Rows from block 4 of the fusion encoder of a small model that answers yes/no questions on an image's attributes, named by matrix and row number. Rows with one number belong to one neuron. Each number is 128 + 24 x the weight over its row's rms, rounded and kept within 0 to 255. All counts start at 0. Numbers have three digits each.
After each neuron's rows are labels from the 100 texts, of 14976, where the neuron reaches its largest size: "tokens" is the input token at the peak. Only what is clearly more common there than usual is listed. The data: telescope images of galaxies (Galaxy Zoo DECaLS).
# gate: MLP gate (fusion_encoder.blocks.4.mlp.gate.weight, 256x128), inputs 0-127
# fc1: MLP up (fusion_encoder.blocks.4.mlp.fc1.weight, 256x128), inputs 0-127
# fc2: MLP down (fusion_encoder.blocks.4.mlp.fc2.weight, 128x256, transposed), outputs 0-127

gate.123:153124099087157130156101111149138121119099104109143108119124079100157123121171094141131139140092145105124098137116156134106174088140148130145134141133155109165135158133179152142107146122145085162155114151127124143168160089129124135159114153120113155116151125113112148163085103152096164117081153133126137080147123130092181159110147135150107156137161150147097120159114137142121168129103
fc1.123:115095122134167111100120097169096099102138079135146122132128158137163104145128140130151093094101091125133162115104087138125149085125116131156126087105122118187083156143115136098167122150130119130120088173147163119158148115097103120099126101121120142137099150145116091161140138142164123158148155100130124122096159105151120101082120114123144134096157134161124145133124166118125177097109
fc2.123:132141102139175095085129153118156099163162133154155114109180146106121125096134129129159154128111141097131130132146158143138122123136146080111175096152125149070092127095109130181155106105149131148120106123117083161135103129159126083111093116159130167110146156123150117109135166162133126136138108147112115138148173149161091103086138131112160131107118094146093103138129147109121108110142
tokens: "merging: none"

gate.20:102145115111140150095154128144149096144134140144136160118167146124092104130109103113154136146125172170112108097120103109149163130158124199141111087135130160159129164139157157123142162106124111145162124088153115115097108102119125103128173182122157160123134143131131113152140195119109138166119155099135114132126105092127144154134119131103099114097118123099136152119180120160096112107101
fc1.20:131130126096141157119107127115117123107079077129091160101145110155101142149110134143133120131062124134082176158177152117140138148133102160110127183079117105151090136105129116148123143112147119101104137116133132099126130115143121143151141155127140141112122148133153115144109140124105083115078092105115079115088148113145110130127112085128152095135130155118131172142153155165114172131168
fc2.20:140121101154113119105090146130117122128138137163156114150133133152124169111115138139119090157110100140170134134131128088099169146122171043121122122120118146172134113149121126142113139117120107123126133094084118106119131108148114120097107141109082172089169160128108139140112091119115100097130113163160139129054154167122128122139137087090122141117105160101122174129126155106130105118151
tokens: "bulge size: small"; "spiral arms: yes"; "spiral winding: tight"

gate.94:142092113097181145172121109098115163177122094122142158154145165134170144134120149117143158114107087103101158148106149117148095156131091156152121176095109109148128157137074139142129164149133123142153142136111119141096136128112091180141157120082101119158143168114138138155130146123111141157157118129154143149126145164113103130113121147112093129133154131135090125137141175118169107151139
fc1.94:157158112156090140150154101087113113161149189115139149118136112116144088169109139154126067106113117138102133151092101121121179131148131163153171125154125129102097098118143105093160101119102144157090121078141123143102119133160120117117085140150111104133116117135084179123139112149119152104094084125147125132095161143112114130143132104164113140144090134130111153090123140118128131120150
fc2.94:151144118163109105163113102120119108127104156119103163093133116099151090101126162152139123138126098159181138129138140121141158140131149147144077142147131080098161165125097125121128144175119145108156160106131128122109131159108113148155109116158122154093107150125144073135093148122084099106127165160184136142159104136125132155140149089130133103150154127078147124132089087132162142133122
tokens: "roundness: cigar-shaped"; "edge-on disk: yes"

gate.213:143116145142134130113159153156121142095163119180131125136134137122111126110126119121101150113175090177171147109136105097142138149130181103136136083111110163117110138128123143121108111142123125116169168129116126099148180114159115136141122113171101167105151107125118072136128131152097128064116158141100080110170167155175140102116128126139081122155147108140131088126148145145121130129130
fc1.213:170123131163128117102148095159116109109134113160160148116159147126183149130153143115153142126130084108109126134120130065121082121133148118114169132123095133070154096142105128166106078123107113094105102115104108113141110145148165161148165128142145118087128109138116120123130091172092164070149076152147130115142135110155134131139114116109131142136131183161125129121115117114122123117157
fc2.213:111146147159101137169142125118119090135169115143167117136153086167136162139128142158158102119139127140063137122113106133107139105099163128093141164144120127134113078099098124141079151151138136136122153104147105144148173126122129171116115142137145147090096108115103137185148136155152161148119116129100152134132163109122133099124160145114156087152145144077141106085118151148144167146132
tokens: "shape: smooth"; "roundness: cigar-shaped"

gate.208:112129145116125113105102087144127101098128094115121152124115097148105095169136143129152157126130157117111114134078141157166106130081122113146147155084151142104095155128165133156155150150123124127117103132145145098159107099106115116172149140124159135107153135120112119121167125155169123130100149138131131073141148129098129156091116118155107071086075162139141099101100143157139171099102
fc1.208:142121152123169130101093122119117071117129156110107099137114128114151129115092097147099135133120073125100156121063109083124093107132112112097159132137185134118125146108119146162149145103097113156134115125104128137108158109098150115111105132115158177119109151146163116092092116156101111143121095136137138154124142164104146127153127151143124119095176175156122164135165109128140088098106
fc2.208:102098158126158155108150116143122122146120137081160179115141134142125147118169155156121106140141102154170100110137151130122117128094120145095070121118130155133147152162105139100144120085113091159168138115091106101134123119149134161087119140114173112143132115130116171153086118120131138149114149190162123133115122107146185123151144153132139143140116129090135092152160166124152143085146
tokens: "roundness: round"; "spiral winding: tight"; "bulge size: small"

gate.28:175093124122159149111150127126081077124118147123157144116129161146142136097149141140123163116137148169170164104146112118122096155110109104155115160101135149176094161096132129062120168121097132101153097105125083159142120152148127142124152111113150134105173111109166160106102132130143141106132128092188101111128110135119113141127145112145147095147139120090121166127130111111146165128125
fc1.28:154095117109179158106167145150093079119114154124154092129138129138142130133165159122103097118147161147179166144171107130108141154124124116116132148120120106166098138110143135075154172108112136113184075099116082129102130161144110119122148093122170106131165120133167181117147145146134119099116151102160124095115119134130122118131120117148122108148108106090136158129126097112138154133136
fc2.28:156082123120113148110135131125114125132125150138127131139128182117124120121133124120130140119143114111108144120112135092157115192108134093156094133125168141137121184125132127051120132143133122115102127163107094119139162118133116125128121148102131170113169122145138124102118123081140144136145127096167125114078051130131128172117221119114121117142145130112111132175090130116127146134116
tokens: "bulge size: small"; "bar: no"; "bar: weak"; "spiral winding: tight"

gate.122:107116119133119148116132153185120173145093076131132119149151138134136154152075129117162160136158170140144159117138161123111160103098118151125137132089146093110110129175157127103158112087114152121107098133133114176156137138090127152111141120124098110100094125154125108142114131143085170166144144117131118104149134150170128111169149118143118149139077118096138103122146106082094127157147
fc1.122:113173125146133118128141127121152123089079167120100140126160112117152175120164095112102131153103100148158100084159138132104147066150137097097100141169134128126167139123170120099153132130087099077124160127165153111164111088132139131108138157101148120161156093160138161124154158130135144119143131134130133140110144120118108157167158169110126140118117153162138133137095119118142145134090
fc2.122:085102118154112172126106098137168132123142075163115140135120135142146159098111141119120167156149159132103127126096140143144149205140151159109102138105121103164101142156115112124108141138174103100113100156126130146163078151110146099109105099097101159096108140097151153171110133154096120109155097104082130122139128145154120110139143133106141131099121129121143154162109094124096108130143
tokens: "roundness: round"; "edge-on disk: yes"; "roundness: cigar-shaped"

gate.155:132134131132148141115120132148093062127141154127156129126148126168137133093137142153145156146111174161139173083153127131096099154077115133160122172110119125185110130104118104111134174119125158116176107120132077149174138144115135119113142101114155109112153126097157197117101133138125129127088116088165115125124141127136137100127151087124158101147143092108117139138147128127140167141123
fc1.155:152125103128179151101134124137098056119149141138148136134127135115124098091134138118099110148131172164151135112161112116065124145096149110114156134147080076156120144125161152088161185107135128133140101118112120129111130154113120159153118110080136093121121157150146166109134183143134105094111126121146133101133129145097121125130125099156135103132154073105152159122109115109121129158134
fc2.155:155084123128132144123125116149100125132141145128116136112126172125139119144144139118129134121145115126102124118112119099123135195090149110123111092119169139136126185135120117049125135147135119126093115160107110112134178144143156126132112147113106153121169131155137145100133125074132121120133142110186134089069081134139167166129193131111099118144134133152124149167087109118097148145120
tokens: "bulge size: small"; "spiral arms: yes"; "spiral winding: tight"; "bar: weak"

gate.132:104113142155101115165106101127114152116162169169160136118122147103156084135154117147153118121180152166168132150139104097147108113113112124103110129159161094139154124092139119133118151098114136146099110123092138125091103153117124135089119133101084136103186138133112139135142119101118168162113141096156146148141128165115117166109110164112123159103177072142127153131143157100119118138153
fc1.132:115170157116109104100166165141154095098142157169134125122108166137105098101150106145120146143139107097121148144138101083118118121185126122174178093162133150105175106129132154133121107119104094144144186117131122131129148114150147125117088113160130106157148136131129090150160110182161155114154139105094156109110133091108127108135137105123135151118100151137106156132091119159144128105149
fc2.132:102105124156158130120139118172147148142149116151067100100171135116133154125092112152147150096155132087130158097171117082142169132132131109124100099120171101153076144164129116138129118121131153146118103118104103136121108135159124149117138104112116126164127107087111116125099107146092095102113134088118105104158124083160111145098111109180137100109100125160131152116124161094146095113117
tokens: "spiral arms: no"; "bar: no"; "bulge size: moderate"

gate.136:093133131131104121107096168129098152138140128113109126165153116119100147171099153114112135099129169129127182091145088123126136132124112125163147145106119095136113101099159127114137125145157132113127141102146130135096185106123100110093165105170131105118101162115125116114136145120109124092134173064124093136122153152149153110127160176094104060136105139126138103144118167127139113138168
fc1.136:159115077149132155112093102157170109167135091155097155142098144124154193126098090139137103140158074101133095105131125129097100145158118135101120105103156094095156145137146118112110145142136120134129115144080116124161150124110124126162152120103126136098140119161109163165136139124154119080103124177139095139112161116143108114129138113144118087136147159118121132169166092140129113105136
fc2.136:162113117096144116157115115123134147155084155147152131167088147119153113121101088134134133155138123085135127148152155125124129171117134176145128141110143126163122140141117165202132154119132089129158124086106101132155105123154132131123103089117103117108108111137116140124161129162132151151130123154123121127138146092138097130054123161139129109142141130164082129186163113169114164144159
tokens: "spiral arms: no"; "edge-on disk: yes"

gate.116:136128112120117143126087160107115155121125122112162156105110178164119178126141087125155171156172164134143154147130127131124105154121153151148128110112115149110123144127120136134121128118119145144076156099080110159159155113089133108125140089118112131080111133088129133086140121154134137112104154139105095106116142091151104119168121086127107068134103122148140140151093135167170099084132
fc1.116:107129146075118095135128101096132128155139120143163115087114115153172141155174119131131125119092134160136133157157170154152101122118142102137092144142114140117081162113130074123173153125134153107154157132158128138183153134093089131133103139137136129137130145090116159133130141102176116114145130108118160166088168152112172133119153143145137115124104146095105144112106137150172109125169
fc2.116:128134147101153120112158133139160144140120153115140090114113099089120105102151110092146151091154129093089119110152096090103131135130094146133157083085099147065104166136134147167178102125127142104118125089136157099104147127159094130139121105150167147121151124122120180165130141141137129151095097129141102105139081129162106150135103111119123112143141112114123159109149121128154074123153
tokens: "merging: none"; "roundness: cigar-shaped"; "merging: minor disturbance"

gate.90:110150152162152123116116122131150123120125136144142096156087181097142189138142182161091143163165121141126155146088172090141113167158103117117130152127107147170175131108141094158120091108119110117113163117159156176114148135133145120125125133106147140117166156083147128109161147142097147124125104118145114150172166103132132147131136147102119111104101119136128097150113112135127079118124
fc1.90:104099128131127181113135126071136137141152132135148149143176111122116083161112114135117104099160138113112139097152123124084145136133147155161104154096105186125190110174123144142161149098135122162130148107123148152106145115153143093107164132095132105144098124153117114142151120109125159117101109146142161138099144103142122089073146078126137106134126083134108148114123126135147146179123
fc2.90:116140114146114111096152164152159130100134164121095113183117156132140174112154136123165143136118119126117139100152129129120162108136133167097170137136096120121141150132088111157165098148126104105148121156105093117102120159086130102157142158122114163137130142144154103105126166168108134121107135120126114154155092110153182102123138094157138150122102180121154080107148138127115069095122
tokens: "roundness: round"

gate.242:135096150132083132141110093185138136102132121087143128121160105111100114120177085143132112107166127112100162170133168146141116146099152091110121111102104136135093103120100084120173101166128142149115124118148115103111121124121142142156113116113121077077129116115170120129105126168110145121073120100075125097117153101117140152150130119128145091096138104125119151121115093094136108116141
fc1.242:135112115132148133116136097170124107116119106130133139138136083104119099084136148112121109096119109135121133092119147088145110111159150174131086099146121124115172149166108136114166149126141082108114168129173130183073131151090171188118117128119150137116131115115125100159115095115124122096112101136145100086081105136110087106148119129142124190144141114118126145104137111103126130124158
fc2.242:149146109116110145142109095117136112121143113151134110098122166133141137113107166145153137115084094142160119113176160162103116169101136156159104179099103101141161130151108148122126116100130091104147062117162114140116124115118119122122101128150129089070105116158117125149097114131120091137133139131122094101117152101100165144092122107100090152114094110150144150156069113120107141095136
tokens: "roundness: cigar-shaped"; "edge-on disk: yes"

gate.15:094147131121119121103108111096099125119111098095091163088125155142143117093143156111094128143100163127119147140141090097137110154161154171103112149149121143086143124133165094145123151111122139090164171141123086146138158112125078081145128162119134102110079125142132125129114140144162111124134120093121174117149171108100121097163132096111139081150133134125146156103163161131150114116159
fc1.15:172117106158144098146131096126104148134182065157114134129158133164124151136103145113095104111151121125131113154136121145159116107109096164136142157106082116088124123157101094181139139133092106094091110085163101120131150150117155120094108150118148131115145128125145186127123158112142112129079174167138110147157125129127124150121095096110145112144121145106135139113132105116142145085161
fc2.15:129136151134105160068149123144135076138156096078135113117156159151126134166119134106137138104090160108109083164131122109172164110124142154114155175086104129089123139139145097186115111150145163136105133121152157101102093154127108099164119118150092136121140168145146144135108138165145125125127122121115170090125130105127086163140112146115140116162132140146153118144150152158136096131145
tokens: "spiral arms: no"; "spiral winding: loose"; "bar: no"

gate.146:099140139135084112138167080145122123126134159143105158118208129105116120152129134087102119149093116099139117123147127102108108149125156124135088157128119128172127124117151097076115123094150149112091150132124134122166103117129134164115139125129126142115082124157129103122167159138143108139156180127138148125152086133079101134118098105153157135122081132121094181168113109156137118135109
fc1.146:127126122161107134159125126142128130162172136145156101106103110124134177128128072138122097122105112126096138114077117138142143163132096164147093100142168121164118136087162155128104128165118163149146126139140138112128112170133119097154093115129181149145160127126178129125124128173152125116089134135078131111115090151142144162144105092114125147129142146114182121104074140130158145155124
fc2.146:131072144092123149165124147100154123110153144176106170123129125130129140113115113151084100130156165116110106107157099159155119147116113127144210120171155114155170114152132164140167106166146099133114146110124135157116154113154155107136162101121106112140127167130092167115150102134106125155132107143086153154112113156125115116088163146107153145133105140159141122138106138140159111110136
tokens: "roundness: round"; "bar: weak"; "bulge size: moderate"

gate.121:182093126112170157114152103129083078114136147119134140108137163170141087137136161146129139118126143146127162120139133121101104171077114118142099177100140126172107155123132135071121158133104124099145086131128071147144143154134118126124148143078127122099184118146168173118121140113150119097104132107138121106103116150109127129157148138134119076127141104110125143136094104129116146140137
fc1.121:089154128138080101162099120129168179143094113124128136131139130094122145124110086138161140114135101098095065137088128137156135101167139133154130105134162167089129111138095128197102093134157137149103167134132170139111081098114122130124111132153111142129076109121094081151116115108098144144138125139125118165145116110131139132115128129117145171128135156161135092124125144123151119110106
fc2.121:105157135135125111137128138125148123104125114137134126124114082127122131129122119144132129132120143125169117134154126174128134031157128154111156143134102116132138089138108127193136133120111130129167127102176148126120088138119102125123139102150137102144084116122118136147122144189112132139110116153095124145176210133120103080141043135145136140119116121135136136103169135145144120138141
tokens: "bulge size: small"; "spiral winding: tight"; "bar: weak"; "spiral winding: medium"

gate.23:135120132175128082137156101133146135098103148129118098130176115149126143082136110146176132119165123109121122126154125119169081102172141153144086138088154124114130170154097117096157110131122071138144140122115153133074132120152129140113137123134157140072144137163170095130149089096125128103152129094151139112116142152122091110144107138149081097160094103124140106116131111096107127136127
fc1.23:177156110148169149122173115174145127160107136105152117129117099129091108095142128104094122130147105122135130177152097144132116101119124115140140124109122156110112101129142139125107098107128173090152172116064146115106125115154108128127109159145092100106113094121125162114142159082164130139174112138144151174133122138161098112144126103103117114152133125126111180108150111109133082122178
fc2.23:098129146095119102085142090177154120120151102104117154151124152107123087127093161120125164134111070139110115098153120117116118151158146104120109142136128134133096111095108146073116159109110152109123140131098147120147106151158157134107102123118105136159097140154096111130163086192133101117153119130186110140128130141114129129143138133096114100096107122123108167167105109088090122092150
tokens: "spiral arms: no"; "spiral winding: loose"; "bulge size: none"; "bar: no"

gate.44:131107139143135168132147127127151109148131123132150118108108163106085115148135110117086132149130103137114160155097149114068155116128144105109100102129111160088153147151152144162120133107092139099103164093187148134134160117126110124137115153084151162145131147132181164099119118118108099095098106129143113134150094159139117122109096078152144160103125159116092090142146153114147077138116
fc1.44:121086105115126096112105097097101138108143147125160110141097151128125100106158106148166107118082110147089094077119132122172107135132150119104137136170140157124138124149136177110127120115131115115144092135136154115108124154118101142113120094189122145122140142091169136144086148134171165137140131077096121111074158135119158127163084114129110119141129135109128083096120168150153151125130
fc2.44:162107125127167139128114091091082123160136132122131150141109144147109166127119102145099146106084129164121130144124132180121146160165177149131101090145126120154110138156151127120159140150130121161082107150097125113101147125069140114155111105158175109094105127119088094132129138140143152129123086136177094170151108155107071103134139108151136145105130136146140106125105112103140113151122
tokens: "roundness: round"; "spiral arms: no"; "bar: no"; "bulge size: moderate"

gate.101:139137109123140132104126173149124152164147121184102114131108147129182130087123134158139113116159112141139154126137139125145118155103137102177136114146149138131156104097142118109125135130104147082126157150131115144149131089172105122113142136163151122144166140109157118150120178163119164133099170138078113188116150138120130157135159129110122141087103087078158116091128107146142109161165
fc1.101:145150110151130122091092132120045125158090154130111149133144115122097094123110143118163107123103098125134111113093119109133146101155124072145131134112125112104075082123170114123141138157155109153096108093129099137092157115110153103144117114097117098149122074154091113116131109073129121136104138146137102119108130124082132103135162106149126126139111140145099132165121175123129086127116
fc2.101:146109173112138077100119126128160157165130091108124095130146186120139162153141103119143138123120117104115126131130117103122141164148102121138184176130129163127138086096100165091143128112168170133173143096112136091100122080118121136116137131119137121156153135090132105140111105142096141129123146139132135153128126120105104133127128139135096191146145117090159129098093086096122135147175
tokens: "bulge size: small"; "spiral winding: tight"; "spiral arms: yes"

gate.92:181111121106147131099148114134101062110163135107138096108147154149121101127119127132125133121134148139127181122155135142066130175083111159103141173123086122169127117135138134101133138114146108129156094131116098129114130127098130133131141123093129103106181139154159162097114171142152139071120143115105148117133144135160114126149132130164117086135130078106120156140089113104107161149141
fc1.92:096130129142111131143094125152121176157082129143131123128109111076151136143107118126130120108144085115141070127083142130158135096157127113142116096115162131099157137141138133159123095136121118151111177135138166110122098118161146142146122134164143132114085129121094075163130073097098130177135131146113155154116145110105110106101118143103127185133108136167117085111158146137118092104147
fc2.92:146151120114114101136117120093136115094127114143137110146112075138113131121111124147119110145121141107159126119144121156132141058141125148125148167141099127124120093127099127182125129127120143133162123115168149122118104106109092148125125105147154109153090106117125116137127140183095150134114123165097129166188203128116093095168048142140143124109116158122160108115166133147132109127144
tokens: "bulge size: small"; "spiral winding: tight"; "spiral arms: yes"; "bar: weak"

gate.237:142113105133173151135092106158165125124091090129081058122108144107115111149144133118111124098087105155123157140143137101140147101158137165119135117115116114138154134110159176134130146109135099122124139143117133101142133152116101123184093127160106127130123137183139158130167123111093103143131158164076166155117109119121124123113126178128068090109115099147110147126111149133093115134135
fc1.237:111127130128161139099132108168154097124112138098110074100126118122114151148096148153128085131129105148134135154130160115125132119183153182116167094133088095110135057136134173130146125121148128133141126152112139117093130131098094117138117164133137084107154137153119146094161097140090127117161164176118144150122136113187142143097105123158098140136107113121101144125092137161128121160117
fc2.237:133130131094119166131126146116075092094163141171156109128154115156122127128143151150138125150100161120145117105154090152145145110121134097117101158138155113134094140159116099102136127161145142118155101120136096184114165134112129164112150155071105127144126118119117113123119080181166147130118107134171069085115160130135144107132103094120115125099145143149141103098160091123118115109163
tokens: "merging: none"; "merging: major disturbance"; "merging: merger"

gate.42:115160130112084140154108121153146102123147085102121097097112136158165118128159138150157134095136092116167117119114171137111114142152088145159150110151156144100078108123135125085155089088109161083162106156092146149144110137157105185120104139106147142143159103141146103118106126125113156117094141131114139133154128143131165085147116162102163109112085131094118136120101142153106128128126
fc1.42:104103148144136102106121129108087112100147137105146143097129160099149104083124167127168132158143108113131112096149111133106149106161146088115144149169134091171143110102113160093157088108102122111114140147108165114128066139131138143086127175124126119132151094171125083090083109150116142155127086144098124098091100126131126119149115167114146115140093139144150161115139123106127116116132
fc2.42:102155132129119120131125118138125104115072075118116131173173124108124100131143119107132157097135129121137105101125159124120107134126092131097141189113161134121118129138107119160114125074102175129157117121101141128124083161112102082095115094104153149124142165086124097128151125133079186140122101105183111099166139141156110097135129131106119125134116131128162145180112123141128108118100
tokens: "shape: smooth"

gate.8:154141095128145142137125161116134119137113151104092117111125136124099093106080146175172140116125095109102109152126089110118144120126144158133106134152145151128156115103164140154116121066150087080108113147102098179141137139106125146114143126159153087117169145139099137138117143152113115150131146126144179169126136167117092159157116108089173158086099096115129122118134100126123135157101
fc1.8:125164138118169141097129155130103102139102143107092129151138138122151153127134098144153124090134126129158162135141113175093118159095123171134121171139156100110113126151156130177138135137127131152122160135143101148159134123109136116085135099120101096127150128159127132162118150131101150148095123163097117159142167114150126122131143092105180117145148158177178183107113110133100130084080
fc2.8:130124140146147137086088101152132145164095137090157097129140121114121139108152115132116129133138110141107102099136119116173111147157124144111096176113120113103139086137122129100144102104121134162146172105162099164123120087071072187110126117136154069111148108106141087120104134142123143125128132153108150086101145146142111100117136177158113104152166137150106098098152136112119114138119
tokens: "spiral arms: no"; "bar: no"; "spiral winding: loose"; "bulge size: moderate"

gate.114:090115135123084137093128087094143113130095108123125169108162154170148117151139097138112115122135146133138134149158101076163147097157190119142104137124116157143132151131140091151151117092102146139138120082114142125137130100115077119074155153132155096092125116158116144112152131124141095173105107141158137089086160117105141156095103128131107116104166135139157113127137101127145130136091
fc1.114:110154163137107114097149126086102122114161121115126170153131144106154176121153094155104115129107160091128117159148101103163114101146148179110096142140101137137127113126116168144123095151092138136151139129119113097121091128116140115138153146147155138097197071124112144152104134126139161137149115122103150082145081146114145124138119171115075129155144138134144153151110132079160122111113
fc2.114:172157123134139111164111106097128103097174140090156143104112126139145108116150124101134121105137152143097091127115123141150162130172127122130094130114129135075145154085126105110140124109092134158132105147125085161128140114082093138111106105148119130127132102104138123089120084132146098148083141152169116172126130114090110171108119190113096161139124183156149120139145101128113124142105
tokens: "spiral arms: no"; "roundness: in between"; "bulge size: none"

gate.185:137115178094119140099120144119168115097112094127143110100131166181095077119121156132118129124140139092142139122121155145090110082136135108147086121123162169177110145113123126130120106126086143078128133130172130128133118160138140109125164151120113141137194142102119172164135145085093128123125110103106138157154153160124131162129119148087086138120103107148133127118151155127102141097148
fc1.185:089109129091119150186104146136136122118139130117133115133156118155115182111116156144120131150133184167095108116173136128173137153139149124148092149105177134134119120090157113123127120083130131170147136156113079089089104114169126132166104100132102138143117099106104136148129131133111126097131122093101150152143152137115106141164114180156127107118120121117144156198130113127138115144145
fc2.185:165116144109148105128097115143128157117142140117151065144164113147149138147140089123170147102098119111169145135153163124098123177106120099128128128134106136185123113124149143125147116108179114112142164127109121125110089148120131078158128137177140140137160106094148102109138125116139067148155143134094137137122141136139121149146145125151134121112100132192151115095133131158135111198149
tokens: "shape: smooth"; "shape: featured or disk"

gate.95:143115136128148112132138144148111141127107136160130132123161114168095104154134135167162156088130113119109116098122135143144109164123150109160144097117149140139089135121163163169121090071103098150137116124148071141097093091143133165133136140119105100154142166104102094103121145138130152105142151110098134127157136106201150169091128136099091101155095113113119153110161121147152109133108
fc1.95:086118103110151114122172094129107145114116125113119141160168153110116091139150127135115167126142111117129148104126154087108111146159144125164116130109122100198083123126155094091109137129123097130113177134130117144110103108125137104118094139157145156156062103119117110106169136111150159126109164123102128151165124145100158113096108116164148128103117149113104127122180104161102124108086
fc2.95:089144115137175180145113094124100104179102134107093125112127149128113125130143092150102123107126139161147115149132150146166124107148118140122188165120136119159149174134115113129102167157136160136116107149081108096119164097111074138138117107082151153135122141138133095135152142162169151141127099158147098114151128119067123132109146133123104103121109112094163109093152103112123125141131
tokens: "roundness: cigar-shaped"; "edge-on disk: yes"; "bulge size: small"; "spiral winding: tight"

gate.111:139152140104120140087160156145141119145167117124100130116145152127116153144115112156100121109159159093166132119140107166175097141100147182168119144132095183116097161155163119142147171127136129112127122083145155117096163105110137102128123134108095131153117176124175134116143150103131119139069159129140126121142104122129143107109104136116082096094115099097162143110148148149146111143102
fc1.111:117102182142101150129135108140128098148106127134131096137172129090088101132167151143149100115133170116123099130160101128139099137084115105143160131155148140103179117098130122116158087092139107104084069138121132138175115112076149157094148130117121105108156142161127128138140128121116139142099106127113152136121098087192127124109107104124158145120109141156108151104162132153096110133125
fc2.111:144117134099137151126112103104147068095096157104096082117103123150124132102121125113092094158134149142101133105114168149150116140189116120114132130084141152138100135108132111111096125142176126125093157096104100179137140141112160123100113135128118115091172100137134138118135126157160122113128156147106099191136163147098171127136127111103137127087124171091103124145104123122089128115140
tokens: "roundness: cigar-shaped"; "roundness: in between"; "roundness: round"

gate.16:153143169110124126128191114102125142133117119149109128150151072077129123136089125171159140128137115132150113172110092114152164136101131139165192149160153086111104144104137098157129133116147069119154137128120152096147135143159093130101122132165084094125131114127120141078152138127147132155106112108118144137117104161133139155120144155131127087116139080121142151160146092130146136145103
fc1.16:136120120131134149147140118155169157117099122120110101157147115145136126092148143144122112161160097113072110106142169122151095134168108143133132132112100148124124154101072101114126110090113137085135135150143135133116152147190121093112110146091144105123097115125123125121182075078187123154104121127135122162136130142121155125092110135117148108111140126116133112113184164122148169171146
fc2.16:123115111137173136125125161167163120140156110103128096149124169099157119114153119096136106146096121155074115116127133132115097137184140143116104169130169105138133122137118097143125171143101143117156119133064160138177151097159121156140154154085137112118136102152113104137131174122113152095098139118074157113124150072133152104136148163137115116146147132163138140117133126120143117159157
tokens: "merging: none"; "shape: featured or disk"; "spiral winding: tight"; "bulge size: small"

gate.140:130145212145150124124097107143150098131172092166132135077130110185122115165126096123161098149127122145123097141132131130172114122149132148120152181143160108102119137120131076161143155099106122094105099106119108106106148105158101146110126130112129137123110126139098154184131139124142150112115161122111142114116103115107147141152105098143167158157110155115093145108138108166133125118159
fc1.140:092107173159099104157101108154147114124151124108120141178145152139120120137141146163114124128139124122092162135113084140088096091154121120116108143140154138100102167088074162148078133116099136129113135099129144121123122107121144130140151125111102095080128141108110103124130093109148142181133159124129174103154122138169126184086125155155123150119103161102141152128151099126094126143155
fc2.140:084141098113179132154125129113163134125110117125108119151091112112088119113111113162104149136121124079097107156156098092086155120177148124120148112129122147108120160133158139132086159140147143121132126155126130113130152116146084142102146120149167126121112156160138129132127024141144097150140138107107122122117178130123157140140157131166116148135156094139113166145118121083116143144154
tokens: "roundness: round"; "roundness: cigar-shaped"; "edge-on disk: yes"

gate.157:090097147098133113116158141140165139112098101169110081125164138150160121133095088100092101111135158127099132139161079125099121100118128125096103114099156142121130162123118136135118147128127167131132110158156151089117079093144101065106086173149102118131139130111125151113137167154157151126148120111121133102136154165131130145152128157096102159114150128119152113165150109120097166109140
fc1.157:116106123128102128118150130116112130124140102115143120097088111048129109134125151106071121134137098170119156116169126123119122091102144125128110129094108075123104113155156123104099151159165072144156121156119145151124119106185147142148150143136161151108140124134139151106118133130133091114158111150165131156108125157143172123162134142111160123118138090158147162114171167107137155154160
fc2.157:133115139130145118108091106137130155108083122142133122113124123064140142093132135076132103095090154104155094113137127081179125136116151112092156112154147138164138143075092133169131116080160134135144115123136131129132136110163146130094102095128184161137124143139115129116118135128166138142126131141136111117139130157176073165162111113140144115104153130061125121128128157136137096155151
tokens: "roundness: cigar-shaped"; "spiral winding: tight"; "bulge size: small"

gate.166:100131101133085118127131151132124137118108148130119119185123132122118153126113159161123163082142145132107075129097097137106106124176095090129112152153161125135143141113115146091108155094130152142121162110124099121114157130100090138148155189122107121170154151169157154134143117176150139121094141081162109143114110127077133157118122152112159122099154079151102132110149132147116136117107
fc1.166:120156145147123111149134145133152104168154132127115144193093143151102117163150104141124086118122128154099104155141103086109110103117175111115131173143123112157112121112156160137123158173101151111125094133123118139148150086112121160161090117106172123093117106100091118121109105141097137173121149102115162118159110144136144099104139127118151115151135123122132165123085103164078150111092
fc2.166:141146108155099140149137139144128139160164081165156173132129121152108135154129140106133152129159149071134142103151153091132126135091135157107110116161110138097097120144110148191123148138123116082110140141095109099147116113131155147128153123108094166147106080109152158082136157130130112093124158140141096131148140156154161142175157150145123113149102102139110174128134131088100155131100
tokens: "spiral arms: no"; "spiral winding: loose"; "bulge size: moderate"

gate.252:135108142187092104142137093114134138135120179131141092090144167112138187126150111119117122125119164104092134086139150125117158114166128107120094138138176112157120108138113107087086142164130112161097104132115136138143119137096124122132147073141110136126170158128164143119147138163079136112102151102146147121103126125170153144106102169106106129130114170156154115132101153156102151121132
fc1.252:155126139169115139149142154132151158082103155142143130125166098149149151112127110140132114096130117133116137112132154151147107124118132129133063193117135145168114117149141141160143142160114076130120093121058106072133096105121088140130147122149135123140140101119153153140130140126093138160101102129100089142129149124131123150104119093099116132179111106146128107124102115157085186148104
fc2.252:128134172116118095132175124114118079165147120115123169091117131125107138141101083106156148148131140142161132135168132151127126113149137134129098102145141134101106167161128111062145160123155159133129088151121133109132141142123149147144091122109154094104156161094098114125137127148156148110104084110155111118094090124163107102132114152107117144077109144137108094114106153111117166067119
tokens: "roundness: round"; "roundness: cigar-shaped"